config.toml
levels_per_channel = 8
width = 256
layers = 8
norm = "layernorm"
head_dim = 64
bias = "all"
positions = "learned"
tie_word_embeddings = false
nesterov = true
orthogonalizer = "newton_schulz_5"
lr_schedule = "linear"
Rows from block 2, named by matrix and row number. Rows with one number belong to one attention dimension. Each number is 128 + 32 x the weight over its row's rms, rounded and kept within 0 to 255. All counts start at 0. Numbers have three digits each. After the name is the row's rms in percent of the matrix's.
# v: attention value (model.blocks.2.attn.v.weight, 256x256), inputs 0-255
# proj: attention output (model.blocks.2.attn.proj.weight, 256x256, transposed), outputs 0-255
v.168 099:144091130145099101061147174121101127081157096157131133138136127080139156105098179160123109084142169057143149137138122121146139085123129136083129126105106110156127117138148117105135125147117088134155113137097136106135120152162172165170126076145173107136125087073114060152128206173151154128128084167084158104168138127166154123182090097142116135093108147128075120167170131152152162131170150134117142107073178138120181157132181146064141067120154133142144147097122158188077143093096109165115134104071215112125150079128162144128122135145137135102132041123091086098098170216103066111149105130194136048087060142130163115199126099144106122178118109110137132119163117102129119117126160170141156181130170123144131123085071076131167171100104097147112105011100147134080122112157097
proj.168 092:155164150137158123109111155148134098176106117131193136127094137109101119134104114093129121097088108137116103126154132124143135121120105149110125148107159098125079117137087174133138120173112107094121124150110126085141117126170101149061136155142136124182146200143139162166101092107168203132131173125162120094144150122074133151208109173147145098170142112099101060076146115080107155135131096137183097122072145133151140113100131138117161152086080075131140104145142111171180199129144156106082123152100097070135087140132112157101067183094106125123128160123160190095104126038145213148139139131127171175178181125165156167065118255160138143131160200183165109145113076143085164163090113135129144136117146151107114106045137102161136046169151116096112110156142150101094126138103130
v.169 094:097145099096076112153129167150066124120099121096157081097070113132088112086124145131107165150112121119138119142147084117140157102101121135113196146104105164163083065093112112129079105140101124123209171158141128091162147153197167125128178152103089092106108068092117115137148110093088115138106093155164185140137157163174179108122134117087109097134180195165122103194108163126095192108139094097090127186107119079155113130122112138080154125162131067132111122124175078219078069123116159113087112099045165105121133069119176176159114129105143096180118132120115138143131133091154111105192147084116122086157142164176129179149125158127151187152196124126157114142147153174201162149057124120146113077138138078152129151155146171156134143113158128140112152109129190076097153126121145
proj.169 091:100150140153171159132121113150131144149078111101138146160127127141089177144106062124189138116155148118103146149120097086123191108159107088152140119140087157103172099118120102113170110056132162083119119103126099143115149119166135147132163083122187142179146198130140151065105122134184134184088119162094110130100102116100087126158145144133120091124112125033160201154138136095219183143130154173135098184091086075115118144115161147149144063162141148132175159060071184119143131116112054102077046201150139138112126122172113140112068119083158143140173182103142135107130174087098119118082140086142159088127122100124121125145126103140100067139100126120081205098118110143126140120131090088165089186080113067092184154090106126111167127134099142152117164146112115123083120162158112
v.170 103:158195081185164078129090176084154079101137156143157134079120129097138154134109131111131127212104219131160154108125118133132102149134145157178131144141119063112142125142168098131152069112156081143174087100098142080137137120136091119126158165116128165093122125112082062147074090147153134130145079081129182071114148179157074112096124135093155130107081105137128115085139127134117161137093137107139114143143140052159088166136115153089179142153133095159135142217076177119075147169121160150106041156077166135102108144099182141118154192133139067162094104133126080171143140115111168141164149137178109118107126118144112146189146092132101158066137193144086140127151143132094166109101081087096125132127127109119126107161148135036065194138091152154097083139128115108158150157114128
proj.170 096:136095161097105142137138107119073157087117096105119108176149176064086109141150162124121074102129102148102133200155190057140088119123083147144199107084095119063109150139119145138163084149154156155142164127139067139072140104118176109105125094140092107127124119165190088118148160100129134073190174149147111212103170088093185164141144162072113108111167112141125157107153180105173129158163048169164115163137157174071120103147148159114078123109125194122132106135101139130199098087101104127123158185142125137132100195086120151125056089124122123147115129120180108088086143110120107115162094125097133097128129050118112173125071094119124136111119155113135147111112139124128129112098172125179129178148181132123098133100148175187133126125044084124130166101149097150151202110107138
v.171 095:145095108125156091094089175200144102135161139101116128108182093135118113146148132139134128128100116140194151113083137132167179108112189126106075147136135107162118117106104105097096146153130109146157110119138069205139104096165102090128109117049074115148135138111092101174183173175166122142108188164159130132163155194120096088146082127169154165136162193151141036099120099121116082175092143097075146167176118116126130105122134031191178113185146103142126092139106118110153126135154113157129083146120073044156122124095153079121096144123094070187098076174154157130088145110173101114080108072132148092103139107127153105153177114117170134163118128060124179124149119118116182120126083111157119096115159145105091115214137171137109153163107113121128104140123146068117143167093117
proj.171 084:133127122152083131130116121130090158136077100166119202157060153161113170105047069116122111142146111147128124084161157150146067112173152095109116055128090123111077100096148139128139120130129111149103119142079190116105128107110072194155113123164082119060117133135096169080083151085153156099101139137139073128128095150165191143055101095129062089121126092124145116142125152083096163199085062138176108191057118123160094095157156153088150088101134115096083125092139111092102143137106145169153164162166133159133119160153158150095144190129120182040135149142143087163130160171073140160124168145157124102119187104096100134116126151136155134138111156158099121143136059102145110176113153196149163185103132174145140126138100100140153128097093138123150174198121146187124103130117123
v.172 114:131148121144114098146135169146133130159077131107137094105080161083117100146169101074117138111133130054110177114138141124151190179107143177139121166118133100116127074136110089128146122138115115090097117100079196118154119050137112141111133121120076140085119148158104127125141123106132108085181185137123152167142114143150111095148117119111216187113102138119160096116152173106100130152137132157189078111109109139073127144106133118098109181154096134125154147212057109089062153147135212135115090128077192109082076116120147134150181156061137179149073161154143082148094092135153096127155119142085148124169139148118085135154148115130120126158114134119183116174104154164144169082133186193184195183124094180128138188082146121156156090139146058184077140101133097080136122144170108
proj.172 105:140128098161131119140191206127108149062157122098134158152148122143167141083091144116118061113101155175115086130120087097136084174138100081140149098122097116099149128078129179091182158159118141202171156193089119190105132109147168110147131172144099114193153128072137154111130125114142214124104095145102161087170173134133127178105143140124101090166091144088103101131147086122181126152130096085066109118172156128153087106129184143132168132118188119120101026095125095132134175114104134115159108205140159079131153118102123110115161158152105065093138161184126147108132131085106115120162090116098176118107136166165085187078057099129116122135153130086117100126175132053110097190169138157063124156099166092092091135165142110106129137146122090126153183113168154104131121126138138
v.173 093:077130124130191146110140102131158109078154099139127110142110088122155102116134136083108129128131114074079073139116095119096132149032119150100111176124147138116099111165143090137085181113132179158163133078155158110139158139149127160138133116130232084108135181140139105182098157143102134165163123139144082087092175120115165107138137095100100094144115170160123096170144068098089118190116204094071142121140123060110117108199173120111109100164101153115145158128165188084136138124122142131119105151134135106085146119112126086157083172158116208111166163133149103065132110149165152098124121130131153142177110150132227165145132143089146083168166184146147159069149079118074151202103175144119092197158092156104088061109132095118106150141098152142135113162097083158126159088122102
proj.173 091:096136174185125168175153138109104107107126133113110124118109093160135117153104130153167126116060103118185158093120125141173141148104082075153120082126129137144131147138106169156124102145093159092042128185107056054120102110062115079113138205104087172096045143090114118202166145124152081135129182130139073129155140151123113121218118131138129140131133107094113105153075103155122129098131137132129126142168092122162177117126119154096119204160115143091154134105118109144140132120129121134164200152134114170102121167150127177110132105161150104097102128075158180130128093100054141126164142181116155102112184097124132133059137124121154155093138096171060170134091115147086130149159111152158181126120115105166167120105115192184073099126163055132136153128075148109093216121077146
v.174 104:140143136161099125148187198152072099126152118145067079123080133104104080124051187189155119139137139177093176092166145050104130097157156052085152123148151174107101165159149104139081121133139076133146147138121122169096198108129085118152157114154108149111060095137188125077122145124163076109119125177167137079172041111146100107074137151153147122148124153149127117161145154123150160145164115118151117091191134109121138137051098147148132118147048145133149143148116100153076144120171123148149107131149166138136119103101075127104075146143141088167120152147110106141188111121164126107127142112096131079183085050138181153148101159158163055143112187101154170145116127121103094173128129108104118135088128158114078163149108163166074106104136109150112137129173140078097082167187116
proj.174 096:139140174137163130192114139078109118099163076116150155145188140100116143117106130125126130044188131095120060090136162118139173137122168140209156127141115095107144129072134094143132116097164187148188093199151082097170112064133132113127106093153154179128176120154071143120128125091115140117113137126036127120079131105100161115193101112139137134082078146109139130127073112065139127100136141158104118136099124165101118111134096123171106186153174072182095177095134155104156082115081220145120129202086111099115162135103112138110169114130136148119187133134121120129156187092135076129095064130117110137121155155118116067081108129177158196115093154138147164087132199117139192104079160091096117146176125157132128152085142118093125108106187147155142160137140112165156111106174139
v.175 097:135135067093085150143121129120198090163178173117073154117129216114085137179088088144046161114174112140136148084123163112147075114119121088110190074141090117130080144137147188162105126081115166147108108159119150093137140115042148100109108038114160173150108142126113092169108130145137160104194117053083144105145157124132086109105068114135077174114144098130137186060147165132092121153152144117095148149109163155134127124093130083151122124172121125165135099173137166134180140116093121133162063207120140076157180142098115131094140171121111130109127163133136127139100180131150110205140051064178177114101188147183101116115146093118083134173134119106130133130108115125091078144100143148125162172155134160108141172168131103127103083156137151155153139120127118121095157112162106
proj.175 095:139096194092111062129153141192120121081112135136074131123089126152110106104139147132132105115093147099085115153156176164152138123150130148163118070116127032125142100139092148136141083120155093137162174102177083104199120104158164134162138150211143094127154108106117070207107202116082152142095115073074123133165107144112150158126141173126127163144142158112131084115147120138171146129112032118149119111133099112104169116161137171139126160140130126095112134113093117097157173132162175177138179060069133171111134124079101127174142094187128141108120085125087175081098097204116163102112153131136132102102201114086115161174122106164076121170134177104110061208148137088122139117131109081103102152132086132157077087100128132124131164110110153108048161122123157188130119121129119
v.176 109:083125149175115174123155140111081173150159155121145160101127112080143116167125129095100078065139158109125071150123129146038158151088157153126143150144145117083168125136124154192095091150160156096207126054134074149119126128109104107113121115101086160095152156162050129138156121131122068097084107116102093157090147129126128152103178173174124096100180093149164077138048121179071175044072098110148144133110137124149104145129113140148116119212133111138166119146155060160092105138116100165190094125166160097093162179114123137181120140133167076109167149093064162122179134125186098161117135099154084101159113148090154145092074179076114086112094114136073144122179114161165115176160112154090097111159146158170115102122134140156136119168179118147126146127147148148140147136169134
proj.176 099:161110098156133103156111119145101129136116056103074139104104055135109186120112182161155150147114135108156161129111140133159115104067191090141121112098087111133114145144140128139093182144092088145179109179077089107098129053170139115100149181077100130145068097150129101109115112112155160083094126104132107152163158092162153119154139140064153135124081069129110146163154096090141142137132173142111123185137072100095125109134134161166112124064065115188098161171146165125138127146166155110079111054135094141094082156145109161159109202141143101067187118159146156124143085183128166088073150142093150135111108139138113095188144149148117108192122107116182181084142168160096142085137172080215132117159143078085168116145108087128135126127138097186098059122159139155114141143159168
v.177 095:180201117127121121126104122105136092146175203122101120161130146176109136172136119157148110206096113126130158136124147084122171086136141081103183150134158129148132077118113147177155132104054084026090099132114108110149125112101115101095124128111171164087091156148152146102101066185184115136153095096094090115091097136103142151166136150116141128093090128127185079152168122174138104129106173144130126188114116154124108085087132131130200200153077125067102116128154110153100146140149089157145114098187100105124173093163128131216070093068127075043103117138144212094103080133097114139120093150146173141145089102146149181154151135144140098127158126089132150178116119142116096145108110070124144118127156082152135129112172210144114139151161137110100204086119142136122089154123125
proj.177 090:088141194080137120100151113184162174143118133134127135089091104167108145090098153098147158119130169064119125072145129088125122143179088098133140109138166103063142116088175137079160133184139199162146132075097109137133145143133132153149127135121103060138149141122103137149154159102143106076068100113124175093138138114224141103123134123202123166167087091150163116133105098086182121062159132131167110144138129109105161143148134067131065140138167149155126113141082172094124135115135140201110189125102110152164101098100110134105126115112103126160168140158120094121126090205139146100131158146080064107114151138140118130070092129115156167134077129173177096163141099221152154163165160169103053149110127167136130134196132080099101079108134092104155092208084132109095112169141082
v.178 103:122028151176108110175155155118123145132073116144126149185163111146109059144144090087114150120165187133128135188062138155193163134132153087138114202121102188148155166168156125136109147127084086113098169179118125163148142135184112159153179156053164134037142110160146103106134126064145080141143129179119114105108105109128158087141070121134177089118099158134134080095137106191148141186130085125111134113180096115113109145148108125087087124132172067159105158148164172108183090113156155115092160142101097098128086181087156107110136122118128094117122164106112114155126087178140059162108135105098173107160100090112141139097131083110173102115160130141132101101088198161119160130122114102134136139095148072079131161136154201110055179135095162150135143120127150100140152146174101
proj.178 095:135213171142155199123181106102113112120172099147097173156106162182116127143116114091119053110131101123147153112144133185081150128155126110120150105157149099179104155104137081051118082124159175156108135158157139125149119082082167119164124174115095093145123132111150160091129150169127134176169109079124106141167116139113110144076129152117069181108123122113137192187090129152061106131081138151056037154075128124142081123119090157129123111141145141139135089143150110129122081131115131156181085168185121134077021128161081140094072140115116177096117160139067145178138091150083095132128166099116129165129100147131076120142097130133086143128104080127127193117197110183122095129114149153156078136093110144120139149106142105111109159172117092182131178114148158139158177057143105
v.179 102:183103143092154162130135093147139101093143118165143143173118129111125127078162150124161126147160127106090139139137137112102108146173133201141216161101119103189111133123116138146151130097163128088141083117118188162102112115097132114157124128082125135074174217141159201093162141078123129109086169146127092130203166151143137066168131137120090145128103134137093201207117124148136079092151071128132070117097132170137104027084142107105095131122107141150160134144113159091105141126172126112155120087164120123100114187148133112127131090127130156087130055102079106053025131083133109163119176132100148081142095085137106102101144148129122148084201115144129149179144141133071168095133088163137156206096091146148089150137141152083119113158131152119138140197148159114108134084163104
proj.179 095:120128132114103148081088142090151164170150157173119217125147093087104092066127089169057107164120125098128150087133129164114115108088121077130137143099134174107138099127157150075101149178086106154079155082158150126099149145069135160117105163125122068163115098157153130120117153169134163185166146151069122103146111177051103079085124208154202113138141119182138089092174135072093131148109154138104172132134136118152104146149134133137124064124163121110075144083181141163134162091117087123111193092152161157143146124146146142159158105124110127145135146137131104121182055102111183099118074117153114188143135146134115136122136090137093094188159102093124174095100171164156104146130082088171082104147167096125155076127083152170144081182139106158150114123146065108166145207084133
v.180 096:083144100128085102132095150078107110106132127076172143185134200077101155130134084111092141090092159144136149198202078152087093103134116128139116168093170117173113122173116136061125136098035165101185120096151159119166155090142128145168129098121158162151121111110090105138156136194047109129083132144088077115124092148176163157089172056095171128124114073111112151124194143159117098141116144101113114121087157141153156088179130154122158170155178128115114120099143119105129194103105087107087147132087129102142101117068143149109133121156147145104150085104165217141169132059178185147156196113112114122122166109118143078141090080141115164060116167126156128125153133160176121108183138118142186096102080120145162122146122147109099122058149121150117102140108118098167120174116130
proj.180 092:168121215118150135134153086198122095153145155141112158089143070070127087151147159128088139152142112092089098069128179081171116109074127133110157137157121097120098116149143096154118096122129114144051097104135047167062111139152113100133107170126127140190128197135111154148115144074148158112167053139155127125171155153123170151121090151138151126055096136121179158132173163099169105202158089134126176096117093141125106170107179091099125121111092097127088154189060111143150087114160109134152072116128117159085100123158060062119109115098118118144092169142137156143102118144157098161087093095077094115129170107142133124127094148095116154103137086100081144141206110102096140090071101094166104163163158111170126155144201153178160154131154112088126128124175146137084110122168087