Weights of a small autoregressive pixel model.
Data: trained on stained colorectal tissue patches (NCT-CRC-HE-100K), 90422 training examples, 9.3 epochs.
Rows from block 2, named by matrix and row number. Rows with one number belong to one neuron. Each number is 128 + 32 x the weight over its row's rms, rounded and kept within 0 to 255. All counts start at 0. After the name is the row's rms in percent of the matrix's.
# fc1: MLP up (model.blocks.2.mlp.fc1.weight, 1024x256), inputs 0-63
# fc2: MLP down (model.blocks.2.mlp.fc2.weight, 256x1024, transposed), outputs 0-63
fc1.166 096 [ 89  99 143 142 104 147 164 171 200 130 132 122  88  56 122 115  58 123  20 172 117  91 133 130  79 135 189 103  89 123 135 172 114 130 123 149 108 129  58 160 139 153 107 152 155 133  79 115 144 128 160 174 154 159 143 128 106 128 137 139 154 193 139 124]
fc2.166 099 [142 132  93 103  96 170 103 116 159 162 112 141  91 159 164 129 112 157 161 130 111 116 102 136 150 151 170 133  99 153 140 135 134 157  58 140 122  98  89 117  91 105 130 140 126  87  91 108 141 107 124 108 103 173 158 142 107 113 109 115  90 111  85 155]
fc1.167 103 [154 174 181 135 160 118 140 119 103 127 143 137 156  92 207  86 142 131 103 108 109 160 202 146 116 160  87 187 186 142 145  70 112 150 182 166 114 168 128 148  86 172 170 155  74 141 134 109 149 177 129  91 164  96 172 232 155 161 176 125  96 179 110 133]
fc2.167 099 [123 125 117 155 157 143 119 154 178 104 149 172 173 176 126 137 136 128 144 104 108 116 110 125  99 136 165  80 123  92 100 140 127 153 120 141 128 110 111 111 169  66 163 129 126 189 178 180 170  69 166 166 101 150 147 123  48 105  98  66 122 116  99 136]
fc1.168 110 [154 112  97 167 120 110 106 126 143 108 145 125 139 152  84 149 161 152 111 156 109 176 114 139 113  76 101 156 107 105 164 111 157 107 172 114 101 162  82 136  86 153 115 134 139 150 176 126 132 131  87 179 155 119 131 115 126 213 167 136  97 105 172 145]
fc2.168 111 [113 128  71  59 160  87 136 130  83 207  95  63 108 141 111 132 137 139 103 152 145 128 136 133 111 155  59 124  85 106  99  78 139 195  94 145  78 130 144  96 102 182 149 154 106  83 132 141 131 121 129 128 158 164 149 155  79 103 114 152 121 149  71 149]
fc1.169 107 [162 140 106  79 105 134 166 110 120 135 127 125 161 149 213 173 167 121  98 138 168 179 101 117 108 131 134  77 183 136 102 144  93 132 144 111 100 114  93 103  99 149 153 113 142 145 161 143 145 103 106 145 135 119 119 118 137 162 144 175 110  66 173 152]
fc2.169 118 [143 130 130 138 130 119  73 174 123 123  95 120 110 112  78 110  89 159 165  89  70 112 154  93 128 132 144 127  92 124 120 158 160 154 142 132 188 104 159 144 142 103  87 108 101 123 105  94 116 115 220 110 118 106 109 122  93 136 128 102 178 150 106 100]
fc1.170 095 [ 93 174  97 197 118 133 133 149 156 173 142 103 113 133 106 157 133 127 153 152 139 130 111 202 105  70 103 129 120 117 106 132 155 173 175 106 140 110 149 100 142 169 137 117 157 132 153 121 161 180 130 123 126  84 114 114 114  55 125  98 133 126 103 102]
fc2.170 088 [165 119 155  88 145 127 115 113 132  87 123 162 131  96 116 107 133 123 169 146 122 193 103 124 129 142 117 183  88 122 101 147  89  98  89 129 147 163  54 146 165 120  97 119 106 131 111 139 140 144 168 204 139 155 114  89 162 171 125  58  92 102  40 135]
fc1.171 114 [181  70  93 138 146 135 151 148 191 102 109 158 145 125 130 130  84 125 163 143 116 115 163 137 127 105 125 118 118 116 170 136 172 117 154 164 137 146 149 128 111 151 134 152 117 126 132 141 133 155 112 120 104 167 132 116  78  88  93 141 179  73  98 151]
fc2.171 109 [130 136 112 135 140  73 112 151  78 118 157  98 159 106 162 159 102  91 184 109 142  52  83 133  93 206  65 111  77 147 158 133 114 134 147 117 155 105 116  98 162  94 135 106 148 101 166 152 124 132 125 127  87 159 141 156  79 117 120 116 143  69 160 138]
fc1.172 110 [139  63 189  96 166 144 153 137 166 121 177 131 171 121 136 141  94  34 124  97 178 172 153  25 156  99 133  67 104 129 156 108 121  87 159 160 122 101 105 111 128 120  50 129 167 137 160 106  90 175 147 137 159 117 107 137  41  72 142 128 122 183 123 118]
fc2.172 112 [ 89 104 160 156  83 145 128 103 120 113 187 140 158 115 110 109 176 158 206 120  71 163 137 151 217 156  77  98 165 134 116 146 127  80 136  94 173 197 133 164  97 144 157 105 143 133  88  97 116 149  98 132  65 140 201 106 147 112 132 203 151  99 152  72]
fc1.173 085 [126 117 112  92 179 135 107 114 137  96 157  64 140  88 147 105 138 129 120 104 135 112  97 177 120 110 121  74  85 154 171  87 112  82 141 168 149 144 173 137 140 108  88 160 143 154  89 147 124 105 126 156  84 159  96 129 106 145 151 156 161 109 141  67]
fc2.173 083 [105 118 131 131 101 171 146 127  85 162 139 137 168 155  98 147 114 143 118 109 132 101 182  78 161 105 169 108 164 149 102 127 137 163 152 102 117 157 144  83 104 175 108 120  80 151 185 141  89 114 148  84 219  62  93  71 176 184 127 108 197 145 116 107]
fc1.174 098 [189 146 111 103  79 132 170 123 104  60 135 158  80 117 115 101 147 181 175 126 206 147 128 102 111 142 131 111 108 136 133  80 110 154 133  63 171 143  61 135  83 109 153 179 152 128 107 107 155  85 171 117 137 162 137 122  83 171 111 121 134 134 178 183]
fc2.174 098 [114 113 152 170 162 164 135 130 155 154 134 134 154 144 114 134 147  32  81  71 143 108  87 172  63 203 121  57 124 122  88 145 131 118 109 133 106 141 186 121 142 173 130 139 109 142 185  85 126 101 203 124 129 123 174 112 118 173 152 132 123 129 162 127]
fc1.175 105 [ 82 105 166 128  79 151 194 161 145 122  93  92 127  97 120  81 100 155 178 111 129  90 135  96 176 122 149 187 143 122 122 168  57 124  89 145 181 111 157 124 142 120  95 105 114 143 133 143 124  81 123 105 155 147 102  75 134 211 151 121  73  64 155 136]
fc2.175 115 [146 116 165 152 193  84 102 138 149 108 125 166 110 182 116 128 145 127 149 130  45 119 132 148  62 204  93 110 152 146 113 139 154 134 128 149  55 146 124  82 134 108 178  96 111  88 159  61 186 151 148 130  78  94 142 158 122 110 136 157 126 137 137 152]
fc1.176 120 [ 95 101 135 143 107 157 133  90 159 137 144 115 129 132 167 104 106  78 157 128 120 131 143 126 117 107 141 156 157  80  74 139 117 125  61  74  60 138 140 154  87 125 148 125  29 159 131  68 112  99  82 108 105 106 178  31 102 119 183 119 112  96 129 103]
fc2.176 117 [108  98 107  96 126 142 174  78 158 132 141 104 113  71 125 137 116 116 114 102 120 132 157  90  63 127 122 126 130 142 123 167 118  94 157 157 121  85 121  80 172 123 134  97 186  87  78 115 144 116 145 185 105 127 180 132 143 126 179 179  99 169 111 163]
fc1.177 117 [ 98 108  92 120 152 127  65 126 125 198  65 116  48 183 142 152 127  45 142 127 138 170 120 118 176 165 181 101 150 124 153 156 125 138 140 131 136 109 100  99  56 120 138 129 151 165 181  87 131 137 127 130 143  63  97 131 117 167  86  74 161  84  92 114]
fc2.177 120 [ 94  75 143 121 107 123 150 129 201 111 189 125 148 141 106  50 136 154  74 142  80 121 142 153  66 101 142 119 162 100 129  99  92 144 127 139 121  92 160 100 139 100  97 151 133 112 105 164 192 141 174 120  34 171 155 105 170 132 147 173 103 168 114 154]
fc1.178 080 [169 220  87 129 135 182  94 147 124 134  56 152 141 103 109 121 171 156 138 142 135 128 143 108  96 185 157 141 149 125 137 104 102 137 130 126 105 137 145 157 131 108  83 110 105 124 127 163 107  67 171 139 165 157  86  60  97 129 136 191 149 147 104 164]
fc2.178 084 [135  92 160 149 121  90 168 105 169 178 111 113 144  99 100 133  83 122 131 116 121 111 145 109 144  92 130 142 148 139 108 119 208 121 123 131 123 115 152 124  66 135 125 153 116  96  92 112 144 125 123 112  86 132 126 204 144 136 110 102 103  90  96 159]
fc1.179 085 [ 95 120  84 114 142 167 145  97 178  88 213 109 207 158 110 188 166 126 162 130 151 101 193 129 158 162 122 161 123 146 140 147  66 136 113 170  90  69 105 100 144 176 124 138  64 152  91  63 123  93 124 122 173  97 158  76 105 146 110  66 133 187 111 172]
fc2.179 091 [125 132 126  75 128 185 137 146  65 172  90 124  91  74 183 146 147 123 121 161 128 115  74 156 135 135 128 105 127 191 138 115 121 199 103 128 114 185 145 108 123 154 130 124 190 144 120 134 156 101 114 114 102 150 137   6  94  74 146 127 102 196 138  71]
fc1.180 104 [101 180 113 122 153 116 174  83 108  81 140 185 105 199 128 102 122 187 149  62 117 120 144 152 165 152 132 123  91 106  54 128 141 157 103  99  95 103 171  91 175 181 108 144  81 194 144 142 179 157 148 167  80 133 117 168  58 124 131 107 140 124 134 143]
fc2.180 107 [132  52 138  89 130 173 118 145 140 131  82  97  89  87 111 117  40 106 159 115 141 123 118 109 129  79 104 184 144 168 179  84 142  87 148 141 125  98 143 113 118 158 158 122 200 108 131 135  95 109 107 119 163 129  96 112 168 185 100 136 177 132 118 165]
fc1.181 117 [100 148 189 139 123  92 103  90 111 146 133  99 131 107 124  86 164 132  49 139 126 142 164 162 109 102 117 119 160  56 122 191 124 106 155 122 130  76  88 133 110 127  95 146 125 128 149 147 160 148 171 192 140  99 125 130 127  54 157 192 129 132  73 134]
fc2.181 106 [ 81 140 102  61 113 129 129 127 157 140 137 109  72 161 119 134 121 117 194  95  24 125 126 164  81 112 115 176 148 144 184  61 100  96 162  88 120 155 109 104 122 133  97 100 121 127  79 116 116 157  95 145  99 144  66 137 103 167 151 137 199 165 114  97]
fc1.182 104 [ 81 162  83 117 129 136 114  73 140  95  95 176 168 149 119 124 136 140  99 163 102 105 100 105 161 157 213 125 131 186 204 139 144 115 199 101 132  67  88 147 156 118 129  90 135 133  89 166 124 133 147 163 112 184 113 134  98  84 102 167  86 149 158 109]
fc2.182 106 [109 164 149 109 148  81 172 154 149 156 120 169 169 116 126  84 121 131 213  95  76 102 111 163 157 155 150 116 162 145 104  98  96  97  71 131 132 123 148 113 139  98 157 139 140 137  50  78 144 103 108 109 166  66  96 113 162 160 185 118 194 150  29 162]
fc1.183 091 [106 139 140  77  78  85 161 147 173  78 111 146 133 153 118 225 176 144 121  96 115  95 120 200 172 126  44 141 144  89  79 114 140 130 137  99 102 162 125  35 152 164 103 131 108 102 130 155 103 137 118 101 121 142 111 135 167 167 111 125 156 138 124  96]
fc2.183 087 [178  65 127 161 165 135 171 117  99 130 150 147 159 182 138 118 196 133 105 146 125 189 158  85 146  93 183 102  83 102 143 126  91 139 119 119 174 106  96 158  77 115 193 176 121 109 149 106 140 109 117 137 191 158  97  82  87 101 155  93 119 129 172 174]
fc1.184 096 [143 119 141 214 109 134 165  73 110 157 104 127 106 100 106 134 138 124 162 135 194  72 126 100  96 133 126 173 116 125 136 103 121 114 164 103 128 137 100 121 123 122 172 127 113 161 158 120  70 120 122  41 170  87 170 123  61  72 153 147 113 134 121  91]
fc2.184 097 [105  83 171  92 135 131 172 139 140 161  94  97 123  98  60 129 120 129 109 102  62 131 106 142 144  88  90  89  81 139 149  89 114 113 158 112 104 114 153 136 118  97 131  83 146 124 108  90 135 178 189 140 125 102 186 125 141  86 160 121 129 146 122 155]
fc1.185 069 [152 185 168 107  91 164 195 148 172 103 117 125 118 148 132  67 176 129 198 174 118 118  86  91 145 173 138 132 152 111 166 133 106 121  96 105 109 104 130 183 124 135 120 128 106 114 136  97  66  79  88 203 148 206 152 170 119 130 113 107 131 183  35 141]
fc2.185 068 [106 100 185  97 125 141 107  93 102 181 128 131 118 184  99 172 136 139 107 168 100 142 141 131  99 117 107 161 146 197 140 131 140  98  87 188 138 143 123  58 113 175 148 200 145 114 143 192  91 119 111  90 106  92 189 119 156  98 118 127 108 118 152 129]
fc1.186 108 [149 117 122  83 141 111 106  91 166 175 128 153 137 167 138 113 171 161  78 125 166 120  83  90 142 132 112 114 166  77 137 156  98 129 103 187  68 122  52 124 108  82 201  98 201 106 144 109  96  63 101 146 145 126 155  79 173 131 150 132 106 122 132 135]
fc2.186 113 [ 68  94 114 125 146 175 167 180  64 149 157  86 112 148 109 135 146 124 135  97 162 170 216 145 129 124 166 118 168 170 135  96 134 145 198  67 180  93 119 136 137 151  98 139 163 171 123 121  56 153 141 130 185 142 128 151 172  92 115 132 147 132 111 121]
fc1.187 111 [153 136 107 158 110 133  89 156  81 129  11 113 116  94 149 143  95 165 152 101 146 123 138  97 158  87 123 114 120 143  55 137 139 145 141 104  47  86 132 149 167 102 107 185  90 122 108  74  98 107 112 124  80 134 177 137  58 156 169 110  97 167  85 114]
fc2.187 123 [ 28  70 154 104 130 123 101  94 137 106 203 116 150 129 155 107 138 139 117  76 128 122 148 218 138 102 169 150 196 141 144 150 131 108 113  92 149  82 170  61 104 139 137 114 123  94 154 225 184 122 119 125 143 127 105  68 158  58 157 170 133 118 152 116]
fc1.188 101 [113 177  85 105 194 141 154 146 130 130 102  79 145 168 117  76 114  95  86 107 166 131 142 140  87  96  97 108 139 136 150 154 168 176 153 111  97 127 144 133 136 151 140  87 126 125 122  99 125 108 105 157 158 139 107 108 137 118 138 148 130 173 160  90]
fc2.188 095 [ 87 171 170 106 122 139 142 115 119 110 109 167 117 134  88 140 152  94 112 135 126 107 121 132 140 108 157 133 125 108  99 139  83 124 124 169 141 118 144 163 133 102 122  83  83 167 122 180 157 127 122 132 140 126 105 117 154 107 173 115  97 184 145  84]
fc1.189 099 [116 102 124 143  99 164 106  88 166 141 151  87 123  64 149 125 142 152 131  92 143  83  65 108 185 134 152 152 132 155  99 131  81 139 106 137 128 151 164 133  65  63 111 170 114 185 143 147 162 193 165 155 144 159 177 126 133 145 152 159  79 151 139 134]
fc2.189 113 [131 135 111 105 171 152  72 142  98 188 135 146 140 110 101  91 165  96  97 111 203 197 138 160 113 110 102  75 125 158 158 117 128 127 154 107 133 136 129 165 169  93 151  67  66  92  92 174 114  92 123  56 142 117 115 187 130 130  97 124 204 122 138 169]
fc1.190 083 [ 97 110 207 134 142 152 107 144 128 154 174 113 137  97 153 105 117 137 121 126 123 187 155 171  65 151  87 149 148 118  61 137 170  86 102 161 104 102 148 175 165 148 188 153 118 134  82  81 149 178 153 140  81 132 104 143  97 103 145 131 112 141 116 102]
fc2.190 085 [141  79 104 138 122 104 152 122 135 141 137 153 147 138 120  98 187  86  25 100 125 105 154 127 131  78 116 109 144 152  79 123  89 142 141 111 183 160  96 135 172 116 121 171 174  79  88 137 131  68  74  97 141 135 125 169 140 114 142 158 109 124 153 160]